config = dict(
    grayscale=True,
    crop_scale_min=0.7,
    horizontal_flip=True,
    mask_ratio=0.75,
    loss='l1',
    fused_qkv=False,
    widths=[48, 96, 192],
    muon_scale='original',
    nesterov=True,
    warmup_steps=840,
)
Rows from block 6 of a small masked image model, named by matrix and row number. Rows with one number belong to one channel. Each number is 128 + 32 x the weight over its row's rms, rounded and kept within 0 to 255. All counts start at 0. Numbers have three digits each. After the name is the row's rms in percent of the matrix's.
After each channel's rows are labels from the 100 images, of 14848, where the channel reaches its highest value: "strongest on" is what is common among them. Only what is clearly more common there than usual is listed. The data: stained colorectal tissue patches (NCT-CRC-HE-100K).
# convs0: expand pointwise conv (model.blocks.6.convs.0.weight, 384x96x1x1), inputs 0-95
# convs1: depthwise 3x3 conv (model.blocks.6.convs.1.weight, 384x1x3x3, trained with AdamW), a 3x3 kernel
# convs2: project pointwise conv (model.blocks.6.convs.2.weight, 96x384x1x1, transposed), outputs 0-95

convs0.302 072:119133083125151123162088152130164154117156177137057120117137105175084173171178161127123118142162131123161188159115121138152063118108097153124101123167050118163170155103130138116160102191117127164065139173126178103138120179175141133092194145144131130101131140109126115186138042163109114114
convs1.302 089:145094151156094128169068131
convs2.302 067:118125070120109105174167117117152177087129125146103149179109162105094180147146136117106112163163134195158124138153103102058163138125098149145149188123124138116131099091082137178111094115058131180118155144056111117052103194105182134136162123169161092136128181096112115131085085114110134157
strongest on: tissue: cancer-associated stroma

convs0.368 048:125176078130159159109130164135107160095188146167099151132139182140134140115125102182101082081111113125136203124176134170140172174192160119153107164065134139054157140141125120117118150156223095153089145123097161136178072138139180136151110111131076112116124136123150133156160155133174099124
convs1.368 088:177150147110101085086105101
convs2.368 054:146209132085102140137124145121073165119144078080115084132116140086140076148114054076132121145172083139151141096115074134117089156154070079118111149066086116137071174130123135084148108205102115142135065124116105155085136123087093130116136100094132123163147115151138140124064146094133121176
strongest on: tissue: tumour epithelium; tissue: smooth muscle

convs0.165 101:098128126086159158173120143097176107155137099177179163165086164105112110130124183162177082111133127104113110155096093121102177104131088128091171089163123115109095189175103083161085111136143066131086062128203051142087119127119111126156112109125120151122067162122154083136161131111146106150
convs1.165 091:142150082124160081122163084
convs2.165 105:112125103127138064104053106083210116075151139208106122114082128151092150126097109142186134091130068095132105115113141127151117120089107132129122066162168068116123079157130155123058139135133139105097061140138104096126092113141133136142130145170156159160197099106080157116094137164103095119
strongest on: tissue: tumour epithelium

convs0.214 058:159054149067113086170078122095137098202171090103088162122121137098117111122078150158157095086122074116139141103139090138110091110168122082162147131134104089178148158151101117110153103105131105105148167144181118067121124153134156176143140099090055117081181100119148121128099174120122093072
convs1.214 085:091161105160110168092171114
convs2.214 064:117172074145085187108143147148088204083075181138117137132148104133140168140102055131086172104116154167113149204134130101126161162067127149173174131120126115110126064112125147149145117091096172128077167122113144147135180107090111146168120108157139149133115082149132170098130108170200139150
strongest on: tissue: lymphocytes

convs0.369 148:126177064124114186161157118171163139147121133169115119138100117177150110173141128128142095069086127176173152157103077152104118169145107155146147144136152135105178116123094132039140150148081111152095184099099136114116146123048138086141087111157167116066176113205141121148145104121103123178
convs1.369 101:091180110162084161146115137
convs2.369 146:132158145118127094139129089154180129168147104166150106096131092118134070129103110116135215118120155108129119143149167143139157100148154156104150081146136168148129124141202191202105110154090164070139130065054115093113112137083096127119157139152160174153117150093176104146105136096162199075
strongest on: tissue: mucus; tissue: smooth muscle

convs0.223 147:168125123154114099123148111104167097105114138138158155138173150127112188153150160096134150091104114152166133205108097092111087159077128089088136143140164145138143103112122119098121176050120068070127077075123139097109199104134121110147142103062096082176084129168132169198118134081134108158
convs1.223 106:130211140139090148121119119
convs2.223 155:157099153149129118114131128146123114136130130132174192150118120134099165103152167137120115098144136170108126108188121043079166110165130108113058128170149135102188125131176126158105162081142145051106092136106075080165141102106112140091163146065122078115102114156158148086136056180108186143
strongest on: tissue: smooth muscle

convs0.14 137:155174098139172074196072112139158087176112143127153121142110141156085143116064188108126148119050130086088094138094136142156140141117123141071140158107112144089052137149124072180181114151152122154134131152182133148179143105093133132112148095149117213086138094128075114102119146141133147145
convs1.14 096:142102130160113135081115196
convs2.14 118:168151123109153083188118136145122078136127181166122145171144107169111167137175145173111158135162115130090165140156189125130149198150147141146188143059123178144182123168144182157128154084199132131149098116164134105155144197115119090129134182179181156144077137125133134109137164152162148113
strongest on: tissue: tumour epithelium

convs0.305 110:096161075112065126106094147221174093145074077156115119123059159128174127134190073167130139093197119134149086147128128128140073077195109102153188132116142181135156123135176122148120176125124126146133073143135117118132128144137152136122145164127117160084102123207138126131130125167120133113
convs1.305 086:128167093149161187108104104
convs2.305 100:126082157141210193115135141104104138147156129113044162145142112089101169102098103079118125186176097123095117130091114122103100095171123105166102080120186120106115086079116100130182182143120102151125072127088127110123178148116098082084180128133126132160147103112159186102142166106139132182
strongest on: tissue: lymphocytes; tissue: normal colon mucosa

convs0.332 049:116135107131072142039165170109154115148148145120145083109114073144178159102129093113139195146143093070155193119093063106087147142165115085128120153126147146129104148126147098122166023154140085183121130087123116147169133090138078123126162123107144134165138170134125113104085163103173162128
convs1.332 093:108111061089129114102099100
convs2.332 051:200151139147139160114136162128099169151145121149149142087097158080074140131153151123053196083134150167133163087171145095139119121110134192185093187083128186107118128167107145137139147100167152076171112164113127096104098213142157077083118144134158143143103125173122150158112149084134118118
strongest on: tissue: lymphocytes

convs0.168 091:113157088101062105111102180115154109121094100223128139137152183080078139153118154089174129164194111153129106121118106114127074079126133101145123153086136102120123100139201109101163144113112149094087204138140165106161141154129118186153158142097153114062115122166141128202138132128091111127
convs1.168 088:121193128148080151097120101
convs2.168 103:086103164153090176174098069155163104112119145098098125101121127082069105133158065130095157128096136158136129224063113108113118146141184139096165063138186137135073138149122151173110156079082146108126087059200138102120133134138172137161098103140117137140110100104120135128105152120125130168
strongest on: tissue: normal colon mucosa; tissue: mucus

convs0.35 112:137154149240167112108144153098135165112163118067105103181080143184091099143105167141159076117145109110153061129127114146138139129137143095176173067132146104097159146122120115157137124161144119125113166122135157210133155107053114156135127141135094115079169130154123187186126154176137136116
convs1.35 105:088147174082123147122167161
convs2.35 107:110128131171145198135079112101114105106168069086178130118126147159187087077104138062129145159122103136129108112087127157119103093179121143123153067157112088144183147149138147118073179126092175192173167098139076103121119107169084111133195107110109105125111124149117116142144148166090082077
strongest on: tissue: tumour epithelium

convs0.3 078:130089158168094179102137176105160134111095154138155164145133108127106158097108119164090138146099114178172087127168157123136118135129122139178072206087175168095152119125169114148167126161099145117179073155133146113080147197158130123092127074128038114125085143185132137082124189129145137148
convs1.3 100:112108098094091114081098086
convs2.3 083:055198076146105083131097142142210119184180109147115101110118101166085124143138152100155122126105118151161113131096090115109150148138087111144141057110068131194093099119174098062162114163142126163110090095156070127121107101120161101104114117107123184170152147161109124127062134127099144124
strongest on: tissue: debris

convs0.161 063:131134144084178072121152152116108136091110156079117125159160143138123162125142165149160120189073070108121200162148040158131145138141148108093131102107067097139090115177094112154125099102184131090113069150166149135132186082108181098095145103119142140157099134192094137128158149182128145105
convs1.161 088:095165124106197147107149144
convs2.161 083:102121077179084092127127096128199058157180133151137099075100115137121097183141131151162126085093093102119082096148127133127149157139142116097136083128190117146145114097104094090090123114054101138133097106157070134132093147101104121061066087214154083159117143099141140102139139110112123123
strongest on: tissue: smooth muscle; tissue: adipose tissue

convs0.373 138:146124116070166121157107113158120160147109206107181106117115129175084134063144158132105166049128084099097145146139061128143150126109111092110122127135113106106179124100134066143128166098077164084137098101104125034148107065166128166117071095130151133121104096099112143107100085146169139128
convs1.373 099:073100144097160164168144124
convs2.373 132:144149167176145103123110161055124159158124088121169099116111179176167075144159095107171145208119154163101114141088148115146106129146086150140176132131071183150100158117156135092111138165085179099102126161080118143123094173074148112115173131155063127125143092128153126114071184127077135154
strongest on: tissue: lymphocytes

convs0.212 112:086122058164160069170140113173112090112181123124140112141143136099125093147068087150075158110136097197139134158154140164129144151187080151104090085097141168180081130186056126106129115139083115148155162102086125078100110128124186121159170135179082140106151117141110129140124130118164096093
convs1.212 091:122124132126140188116099195
convs2.212 128:168114134089099147108110159087094146112145160095113114183128185112156187115153109186160165123087129127040144139144142118111114149101169159143155130082061172081178134104152133127139127111128149127166156136133105140163204128197117110083131140083153114123064077147106159169157151180117147172
strongest on: tissue: lymphocytes

convs0.284 112:045076092115150172132149148117162147164130094152085110116109134138143081148159119134160144142085099153183135121118115181094145167118075137106170118117112123122203124177081137130164161072093108141157133104143112068116047120053093145085106163139122122151114125053127132121155172109173142114
convs1.284 094:121117122197111096178115111
convs2.284 109:112091115152134085173133145154147114177145122122143127149121070158111100098039101061053147153189083211078184106109186163113117132152127158174099108165137109116166124135148099116121153102147140173189129112205162094120156139113121129067121115133125121130133149155104155133150141113145084125
strongest on: tissue: adipose tissue

convs0.242 045:126166024113146150053121180164171086113198100144151115119141151151159098086122151110123075112141085107129139164072112132101146151111112111133159119142063122110134098157152120172185065158088168165126094152132140146097154143057135099189124114096132128132147166111153137147111143148104162178
convs1.242 097:101080087095122073111129127
convs2.242 057:169173169130160194048184179094082153159172140112206127089131118138132132064146141136108174105133128141106136060116141159120133158105136141191099187107071177101159158130071154184127143125127159128156119168099150114092120158181095117091144110124114125118128125159143120112139153096109178111
strongest on: tissue: smooth muscle

convs0.289 084:153090091084139143131134152173084084118105124124094137177107156153111121165126184086067170158067078171164085110133162109100141152097148145133161109143193144131137131097105134121157070096124148172163111152152126102135097155094057120080120138164138132083056154158078140145090097152075171151
convs1.289 093:080074094147106116092104131
convs2.289 085:094074107086104188120073187143086085137120149105106101218105171151136177082170157075053174175116095116182096183090128108120130124104123128139108142151157157177141118134121100117126175116145145101159094122125117101143105145109100086075118163149173167109090123154120141138118105095147183129
strongest on: tissue: normal colon mucosa

convs0.148 037:129123132155163118118132095151103104083150156172151135122136126085151100148077152083112096102135054135139132114171140101075192146157100165152096133125104253130090120130116160185160149096169164135129144133112124213174129136158127133163143109118118138101187180068108110168144147122116136086
convs1.148 120:141127106120097118081056120
convs2.148 043:111184123127130105116137072152207131120152110164159086088097141185083120149142111114116118125177086156166070174117119094140136114176095107107095056129088106153124092146163080130181075112134148161141146108177076140083152157070112141071133134137108155151166162142129076118123079102097150171
strongest on: tissue: normal colon mucosa

convs0.378 139:130172138087175094166085129151151109108115145152156125074086087079123110069100150144078109125054081137148126141143116106073140132165072074073095160081133158140196115179122114088145118120112128135145115106112167163088096131111161129136131141159127139035125158159096170095119125109099082081
convs1.378 112:142107139101212105142130131
convs2.378 161:129139096141089140165179135120125155157140099099141120154159121142101135067089127135154151163153166096121059177147129170150130081171173135146124107120123178119071111096141201177077119072090114093120099119110171121111081111081073123130123095177131214162093118140129140162119149145189170091
strongest on: tissue: mucus; tissue: normal colon mucosa

convs0.340 075:127116120137144132195148123158127143097186167151119170107148083104126137127096104158139204094120177157109119156086140161123137095148118141086130137131094132073090161137062090114193167124117115085080108113165182118133076082113132118166074121067138098128179095080100107099206097149143136160
convs1.340 113:075138064136126117098121096
convs2.340 076:170137098155155100127171067157120162160138129141137114090163103129120052152074143119126045164102102129133093075093107153091070098101067112136174171135105130107071164147120150106114094118143147193149128144152206085120076140093127096105167109130136133133158135098143093148116099160156081084
strongest on: tissue: lymphocytes

convs0.336 037:107183084102139126189119127158076158120142139112102142094141137115110123128124120198126157112109177142143134132128175164188044083110132134124109114164077079135114130076127121109162098145137133097168087171163159106090146152120135131095094154148078081107098078170131144098044098115047160142
convs1.336 087:087094094107122100098088090
convs2.336 036:102123058162123150122121146097192114116094140085162137098133146114112211133100142159121146096119170134120164060138085194138161173187149114113063099087125208115146144147103157140086189102174116090175183141112130106135146119123106160125072168135155155122141074161096118145160136120128146130
strongest on: tissue: debris

convs0.40 147:058105083118171180183140129062198130121080123139144115155131170140111134097172171145130145075087108129156124150117171148126142186112108133128138142083119130110182143098140177161156144120076137086128102112096164139177168089077121140103065099112140141078116168090190097176109142171120120106
convs1.40 094:104136165174084119183122121
convs2.40 135:186138103081131152184100117165106143161117087148149119140156099145138127129140147120112095170105122202154144174153161165054114164084107156194147088082128150103168161130157159171130148126133049145168174164120129157166144178125123161072141109123197103126132144160162125202125119116160099136
strongest on: tissue: tumour epithelium

convs0.221 089:174095054130127085198160108117120069132087136121108174096115117140121194139123140138100119125152116098132114120125196148118170146169069105153155171145152112070150146114180145124142125158168135112149119107103131111171133146158096142163153097129175111124179079191038098096155130147128200115
convs1.221 165:122139120147221131124125125
convs2.221 116:154174072138126107062100099160181125118147100134078139176110117116137089137149079122124085138091095124093142141139089150179106084119147100065141056064119076129127141204141085087139125111081140168076123169097147131167080099155167121101158175155141107130156152111164097119141127098128093085
strongest on: tissue: smooth muscle

convs0.109 123:178185129063085132105099134091107158084102171128116084075115148121174140115124122075062142105141173123096054102115101147130135097129125113128108115188125107182152187135102160110100097104134113158099102080120145096138160135155164168130121097205127083128181128126071082152137089090081125133
convs1.109 109:113101126108112117122209156
convs2.109 126:104096136066105101081049122114141122119156091127116124127130151128135108109107100112107102088109135114100093044122119086093107115121110096088062150113146148120091112142117168110110103176102118142118101103100111074049168146177166204149117084059117057101087136135137114092118147173090101117
strongest on: tissue: smooth muscle

convs0.82 096:148133101187077118121128151141109140102108166143172181089059075142166074099103184150090192064133165129125146158117107132130151122098125153135152143112082064106126103179109102132116081106181086139135119085178152165081151094110151108078130114157054132087129123136155095133150093169132160127
convs1.82 082:113155154115096116084137193
convs2.82 099:135128084081110129095099162193116084088153137174121167182133171158106160146151078128157143131067119154131065094143081118134139150111128137153170084146225154109130138127129119152080152150118134145133144141142105133073195188121133079140090098139129055167113162163080152129127084147106091147
strongest on: tissue: lymphocytes

convs0.120 054:088141122144124082106181175168116121138137098113087106119058153118173089159146106078107140142099126194092156153113099115169111127118029164122109180133108190176084174144150115122117118188175178108085165152054139128148096092132175172138159134130106134154135110089137144164112134124137110148
convs1.120 087:144086196115123132154087131
convs2.120 050:143154122113154099104105093139182141101189056124134133156129121108153113128091154149158108101103116132157094073112141149067108140145170110142155138115145162138171138141116156114096117138141142183086212108174122181125148224151173083088141111151174108183110158144074088118117179096128145184
strongest on: tissue: cancer-associated stroma

convs0.164 154:122146134103103066129155111138122121153138128149168090065134106090117123086164128095233124152101106175101090115169188144066109133169123133177165127156135114152116163136070183121152106156213115108089106126157156146115127128100137090125074138100150190076156141115096164091110155089129155112
convs1.164 093:167171177122080143108115112
convs2.164 152:143153083090161134166164107120120169125192097125109123177166143141090140073112155099100083136141152159151196168098120120132143126115164173181072183125112142137145130151097127091175120110101072145085208122179186121112143124122055152113072109094144146159129075109088119140112147081135163123
strongest on: tissue: tumour epithelium; tissue: mucus

convs0.85 067:075130060148110153093166189160104123149128118109137152111122072150170164078140058155124138147148154121178159125137080095111127094157151107147066107148143107100124107127180108139149040083123061165119166105142108180180139087127136135140176117135120129109124186178116120170068147146157103137
convs1.85 100:074108117140094103100149076
convs2.85 072:173156122120115127121140159136095167180122155113147120105153092115100155116134175095104171045159171171104113090167179105152144151118146161155077217096123151104145151102103123164122158075227157137163113222168126104086151190144130135120132130114148141106090099145116163112133138122124127116
strongest on: tissue: tumour epithelium

convs0.250 087:157176190115216105148130139081140148093158210127096090161131210096116173138126071139123137157136100139168184171149128058148098158132195128114151101164082085155135149130147134107102085111145147097164119151126131127188115109139167153096174161138148145113124157179112100104146116150136148137
convs1.250 078:113173111123202133104150117
convs2.250 090:081071064110117118144160107125141103195154142147167160103099124119164090152109146098134133106085156100128094106137115162124146135151154080064138119121173141104166077131123116124140126103072115158066120092164123116143095179095149129108062098221144061155114134137103097056115112068101132119
strongest on: tissue: adipose tissue

convs0.345 082:126126129113125127113110108091122159090145150153111124174066101149100113162141103096144107134154168146073133190136121094155104084118140081097076096140181104065077156135131169044082091095054147077137089135095151145123180141088146133113093074125170084125097093131092129137140110155176088107
convs1.345 083:102095099082123135183153156
convs2.345 081:106155107093092145094157123111139155091143189173098095167110105153150136157121140134137117193151099122144101105124135060144101073103090062179120104176116101095108179061135090140114076110157150143093076146137110085082079152099137137074143109161156156111071091116149126186101084170106149138
strongest on: tissue: mucus; tissue: normal colon mucosa

convs0.204 159:129122116153148147154128094084125085146149104145162132102143085079149146124152122110226134142073139184156096136145158187052109099154160141146204109142131122129116170101143082150187079150135061125145178153157130067128113150104116087086100135116140194098202133101120127121097129110127143134
convs1.204 099:109100101149144139164167189
convs2.204 134:117120120102097118069140147149110130127141143068067076130092144070135111137167070111171155120124149138102158109131080117162145125145110121085064151106088100185122102120101115089101084119097155158137096098160105147121138075107100155150113228161133114141137154057081099073115071133075107117
strongest on: tissue: tumour epithelium

convs0.220 063:121118108145141083140173140134096117090129127109066123104085099109123132125119170122135139117138116090073173142143190152075197108125125124133131164086143136044114147141083184152132096097191083124073134065083161186168130090149113102163128143100131072152158104142125092132154106113164052139
convs1.220 096:091093109121092110103104070
convs2.220 059:186164119143159147183100101164059135185115092177131120100140062085068078153153140128084092074109113120147153160059134099142161077164135102155094196133125088129172117195118203151107118126131128148152159135100102135128122088148174136178143137107152147131173127111125159142117104126102102139
strongest on: tissue: cancer-associated stroma; tissue: debris

convs0.145 115:144161153089109118157134074116164139164152130072105137146078104114102176116105109155083166106132166068147151133107133084147146094121172142107064124132110159136126142095135090111122084102147157195151120106148148132107098102122186137089107203063129068057156116100198155130130121085189117153
convs1.145 078:097111104169189152105121099
convs2.145 104:187125115112120107139124050061137181118114099159169118113181127129103105166083153145179114171096172167085110162169134174123115129128075155111179139169112122116092134094077176126131081117102140091162117120138088119088172136083141164117116045165156106076134136137111077117084099133154167120
strongest on: tissue: cancer-associated stroma

convs0.135 083:112117096191115137077175097124153130155128132084068163073088134107105082129147188115110208058074091105100117127107169117071114111139120166106164119150158125097133152047107151116110152097159092077173149182137117166125100149095141129140134156114088097133141168115116179152115148147137084162
convs1.135 098:096136160111184185112131141
convs2.135 083:102097143052055173164062149103125235107107077093111144121169129101160122131170140143173087172156154126128144150153140071193129127106162141155049107145141140140119128084111116147097139138119143156159148147101169110096129111191131151133169109140086158073107076138139145159132142128114130112
strongest on: tissue: lymphocytes

convs0.132 139:147116120114162103084129119114082100073147108144112165109077111080092110153151120094160143135128115105119144163186097140089167147134165144111159098145121141101133160197072162159172183085168152131120130143166143132206133074086104096137093121112168173085133159123064139169198132094070111151
convs1.132 090:138135161181171176139109104
convs2.132 127:130130102162070119090109088145132145094113135114113109151148080148120084186183117067084097132117088154103140125099114093077155100113181085175098164105137199122125110121139150136133155174119156134099134161212166096147079104098056164090140195072137130083142155093176142117105138121131114123
strongest on: tissue: debris

convs0.291 143:140133130091142178141126172117133145115164153158141033125163125129111121141131108136107115178100065142163116110170166145131163152083099182140120120130161098094144068126075167175106152119152155106113115143096070047113154063148118108097127128156118105125119137094093103179109097130159047197
convs1.291 105:125112153109149108162203147
convs2.291 113:179116107200139115141139096118123150143102140101182064105087121062084113169127143165143125064153133157067160093147094088115100075102115110143130106122122117086143105163134133176120098048147153098169134124099164122124161110092151097072153053054125181125123094122167133118152133097106119129
strongest on: tissue: mucus

convs0.88 056:130166091164110156082165173184116131142139065121133161085113071161141109082091152133146139169183171168104126182099135122165088059145136128127074111152090069163167121128116128125135128140103154187124122092144092084134144111152103120091160115163166151149151081131178096062182078102120116137
convs1.88 113:123134070139135140056137140
convs2.88 058:140131101144152142102099163044183148110085158116137121125117106149060177122049130143112168124136115160112087159082172097105091097157081119104146160129081159116129075116143160092155103178175089099139103102185098098132116172144108150158152168058113122207129095149150119108136108131086142111
strongest on: tissue: mucus

convs0.157 136:099069148135095087182169118117126160112121140100111120106139113147074111144158064098149155091120135126157123167110187132144055176098136147094131104162078127134151125138117118147067175128120150185084103178070126091127107141068071132121109151092140086184085068084109173155160137136145120175
convs1.157 127:134102141124216106130128129
convs2.157 131:110113162118125150138093102151142178120074117100113125168122139112092133153130162152057123114104156119119083199150093158150129105125144153109133134111195133147127108104162163189166145079165068107087138169142165182173120113152110209122098127207150130089161145145192146115129149170182090153
strongest on: tissue: normal colon mucosa; tissue: mucus

convs0.184 134:148132080102158141115138182153147039164116095112174110049131126154183125090082125139093127141088108142162120125125105169084097160129102164144126145145099147087112133095160175115113110107087068112054155094108128176082084094112087183131121114116102078095135178091113070147151138149106144112
convs1.184 096:111098082169111140187124141
convs2.184 123:110147106154191162156114165133103092155100154127164125117146090121124128100038090136113100135162113110101162135175117151134127118184159125096133093189152149143135099161129050106152159173166067064188180092135144097104127124140132134145132134151089154121105143106109127125205074132206165121
strongest on: tissue: mucus

convs0.235 118:132142153065170142142134108094201114163112092134137109109203174177150108085102079147207100148090106147137163088147100192155143087145164097091132139160139134132149174092108135084169142141135133158173159158155148156170136152163122141201085126132137142123127121101166112198142074093118116139
convs1.235 084:153112117150062094150168143
convs2.235 133:069181102154091127158160107098080151195089128150143087181115117091189108149150103155118142110173137140118133106096107149085166110120106176161117108157109081130195118178106110119172105093078067101166158208178143134143120095140120152155155094094116167151130189089102128133148092120132115156
strongest on: tissue: tumour epithelium; tissue: normal colon mucosa

convs0.125 073:173109170078141109118137145158110130136085090127142090104186143123137166120111157189162202094089071113103139089058107141090118136158120077115123168139115100163099182179112131178170125116138083114118146154085111120120140145088084154132137142181205101055167117173157093124152158136123120138
convs1.125 078:104156149083156156074133157
convs2.125 091:167089064079060126105099072083099084128145136104096087152101141115150096153153067145136083146122120114113137088094072162106119114122138091136131138138137097081113129092122138136082099079161142176167082097160099110094192127127053123105106113097117119143077174155103118045123138102152119093
strongest on: tissue: smooth muscle

convs0.130 085:148122128150130173123166073176101135121192158074113084177119114125104097096155056139141152153138164088147143157086103147083134150139200100128112072127097126099145127096092144073070107201094079113121112122085170153160108084191124139099107110102131115097155112092132156099136152159186152107
convs1.130 089:116138191079082121135120110
convs2.130 088:162121107155083098116135124194100114087174142080110126174098159077131129106151086155146123173125138125103141072090104144141136076114139092131121125128119153157109183121080046117102123107107103140115166121145143129143189167194128114104093094113163153140145183145113223051168104143116165153
strongest on: tissue: normal colon mucosa

convs0.38 109:133154131082118190122097152086132182138115140109175168113107099085099134113143115146116104103104098111144085113204114104140111139072137098111079126138054147165124157145093163163123089144143180131161095161097096130100135126063113130124117160106062089089139127182103068124108148090068178192
convs1.38 199:125141117121221134121136123
convs2.38 107:086085108127113159190175118114150147111120085135120155128130115134089087109115116115098123166120106181103108128122118166116170103102131161151118103154088058119197077083126136114061088143116106106104146108126141163121127149202156109187197127130123081136125107077125152115040105106152209108
strongest on: tissue: lymphocytes; tissue: normal colon mucosa

convs0.26 116:111102162154180100105078177138114141094133102123167096125143166136124074094093106160152162191138079123129092085104174128156092207097183127101086153098135117126087131079132120137134143075140166155187143137154140105111148106151138132137089123160186103155181119056137065158185118128135160095
convs1.26 093:142152138168057088140129133
convs2.26 107:066140079096117147144105068117136167136148181072053135130133086142175141197121165118102142112107129118083126122139074172095128138101115137132131126145140112072131123127102079113166151130115129175144114142048121188139073144155108180062143117145192142131133159103094084077124137180130132168
strongest on: tissue: tumour epithelium

convs0.83 060:117120133157131202069147154101064105155132115095126161152143222132147126147125156121116173143168156143125112110123086107109110134112095141161132121098076091162150123083069134110161099138078136128154131094214184130061126162118056117127156105207130112085138125136132099118177161119149150149
convs1.83 080:160150134065122084129166147
convs2.83 059:104142153146152202104173195189131173145175102126106132141084136065192130164123138115141121164171168166103130130115104124154081175141154165163144096134129105152168113102087144139139097169163110143144140129097106215157148161157140166134155134104171153129134108097112164108085219104168146155
strongest on: tissue: mucus

convs0.271 096:086114083082109086120154150160067128080124128140150144170108087145130158164098125089069125078162063088109132157151171108186091111147172153170103111085174159118060121076096129131111146114162144123089117156108127161103102139104114156132149108106070142122200168143157106132213103147122151117
convs1.271 098:168169134109091090107098090
convs2.271 086:079166117134154142108159165122120106131087178123093119100153157176101119138148122135163069143168067127151153159104128109179073160158116140147110120057150113201182099095129090121145161115103137154105138134172115114136117103014107105190195122064132138156152135168112128082120114139145117125
strongest on: tissue: mucus

convs0.318 117:097139155096118191097101170085083184074144170104178109110124133134137141144158178117139179090087148130132104123156146097129137152127107114073118156147119030165105164186076169137165149126093186138124145124151121065121190125102114139106116144134062143087128089103116119090136111113100192143
convs1.318 087:156142140101085153104069156
convs2.318 147:098117110151189149168162101127105168150163169124174153100134178166116129165101112142152108150098142168166133131179124152083177173164123204107112134128129121137161096155125184145120120082080079095149100139186087132147082184151128181126094090117133116166153203058137119148104154083115149122
strongest on: tissue: mucus; tissue: normal colon mucosa

convs0.225 083:117132106151087167081155168158144105172189112173124087043155102163163128127153147087157126097108195086096086082105149105122135122106116186136118098149146111178100107125172118058143124114103141139100160139071145139142127138121129050123095137078155114113168114098147139098179160162088174171
convs1.225 081:087106150098121175087099158
convs2.225 087:064111095136122175082080122106161128101132095180136147143094110157108143157095179110118130085096162120115129197137125097125057084107122108112183097125108078126112081139110123077116172089123093136115098131184124090097074194089132109078150135183108127145116129135192101047144151124120120102
strongest on: tissue: mucus; tissue: normal colon mucosa

convs0.103 101:111126178131163175102171149087193114118115185117170142075090155174100079127139157090070105141155141129163123161152148099086106130152125076201186154156097111163098112133159165139128095103073139146171140089146102144182177120099096157099099136170174144151081155122124087146154081121105125105
convs1.103 071:088082116130179123132084099
convs2.103 088:139132070107085130153085123167153123085101133137118123147129125115091111098068182152110145158079104092128116179154161132142207196112127116108109160089137145053175137171130097098076092104115149139087147134110163131152100090110110114126117172209073152078118136156158092102115145098137195161
strongest on: tissue: mucus

convs0.364 069:121141084105126133129153119137162116148120128122106119125093119124160119156101098117104151117106147122116189144162132172134149115119137143090076150090139092150181218191104170092114113125122136101161106176119107146104092080085095148139141093127127192198132119137141246177079167113170064128
convs1.364 089:134191141145164160145172118
convs2.364 051:125160064154131106065081129158215135116166107121146078186136095081193120152108108166106133120095208086191120130142122081129114203112153124094160144103136128086154142073139148115097071127128073133116142137112118175150125113159121111090129120104131146147179138135114108141097133120174080170
strongest on: tissue: mucus

convs0.356 057:168118085113119101063160150161126148120129113085128114139093128062089126184123143099168159132179070098115125118177129107090136139103118173166208156170135167143140142069152157129125105173142160172181112113093145150079151139076145126140147132144165086163135156113023078100117132152126119134
convs1.356 106:115147115170175168132171159
convs2.356 066:119132141165087208186142162150107156127132103128161248096126166135145163084113133132107113136107143116102182153162144125183154131128112140197099156130165155149127089172122175149089173110144079098140113125129133158141153121120121162158217134138095146101131094137157156179059148130121135153
strongest on: tissue: lymphocytes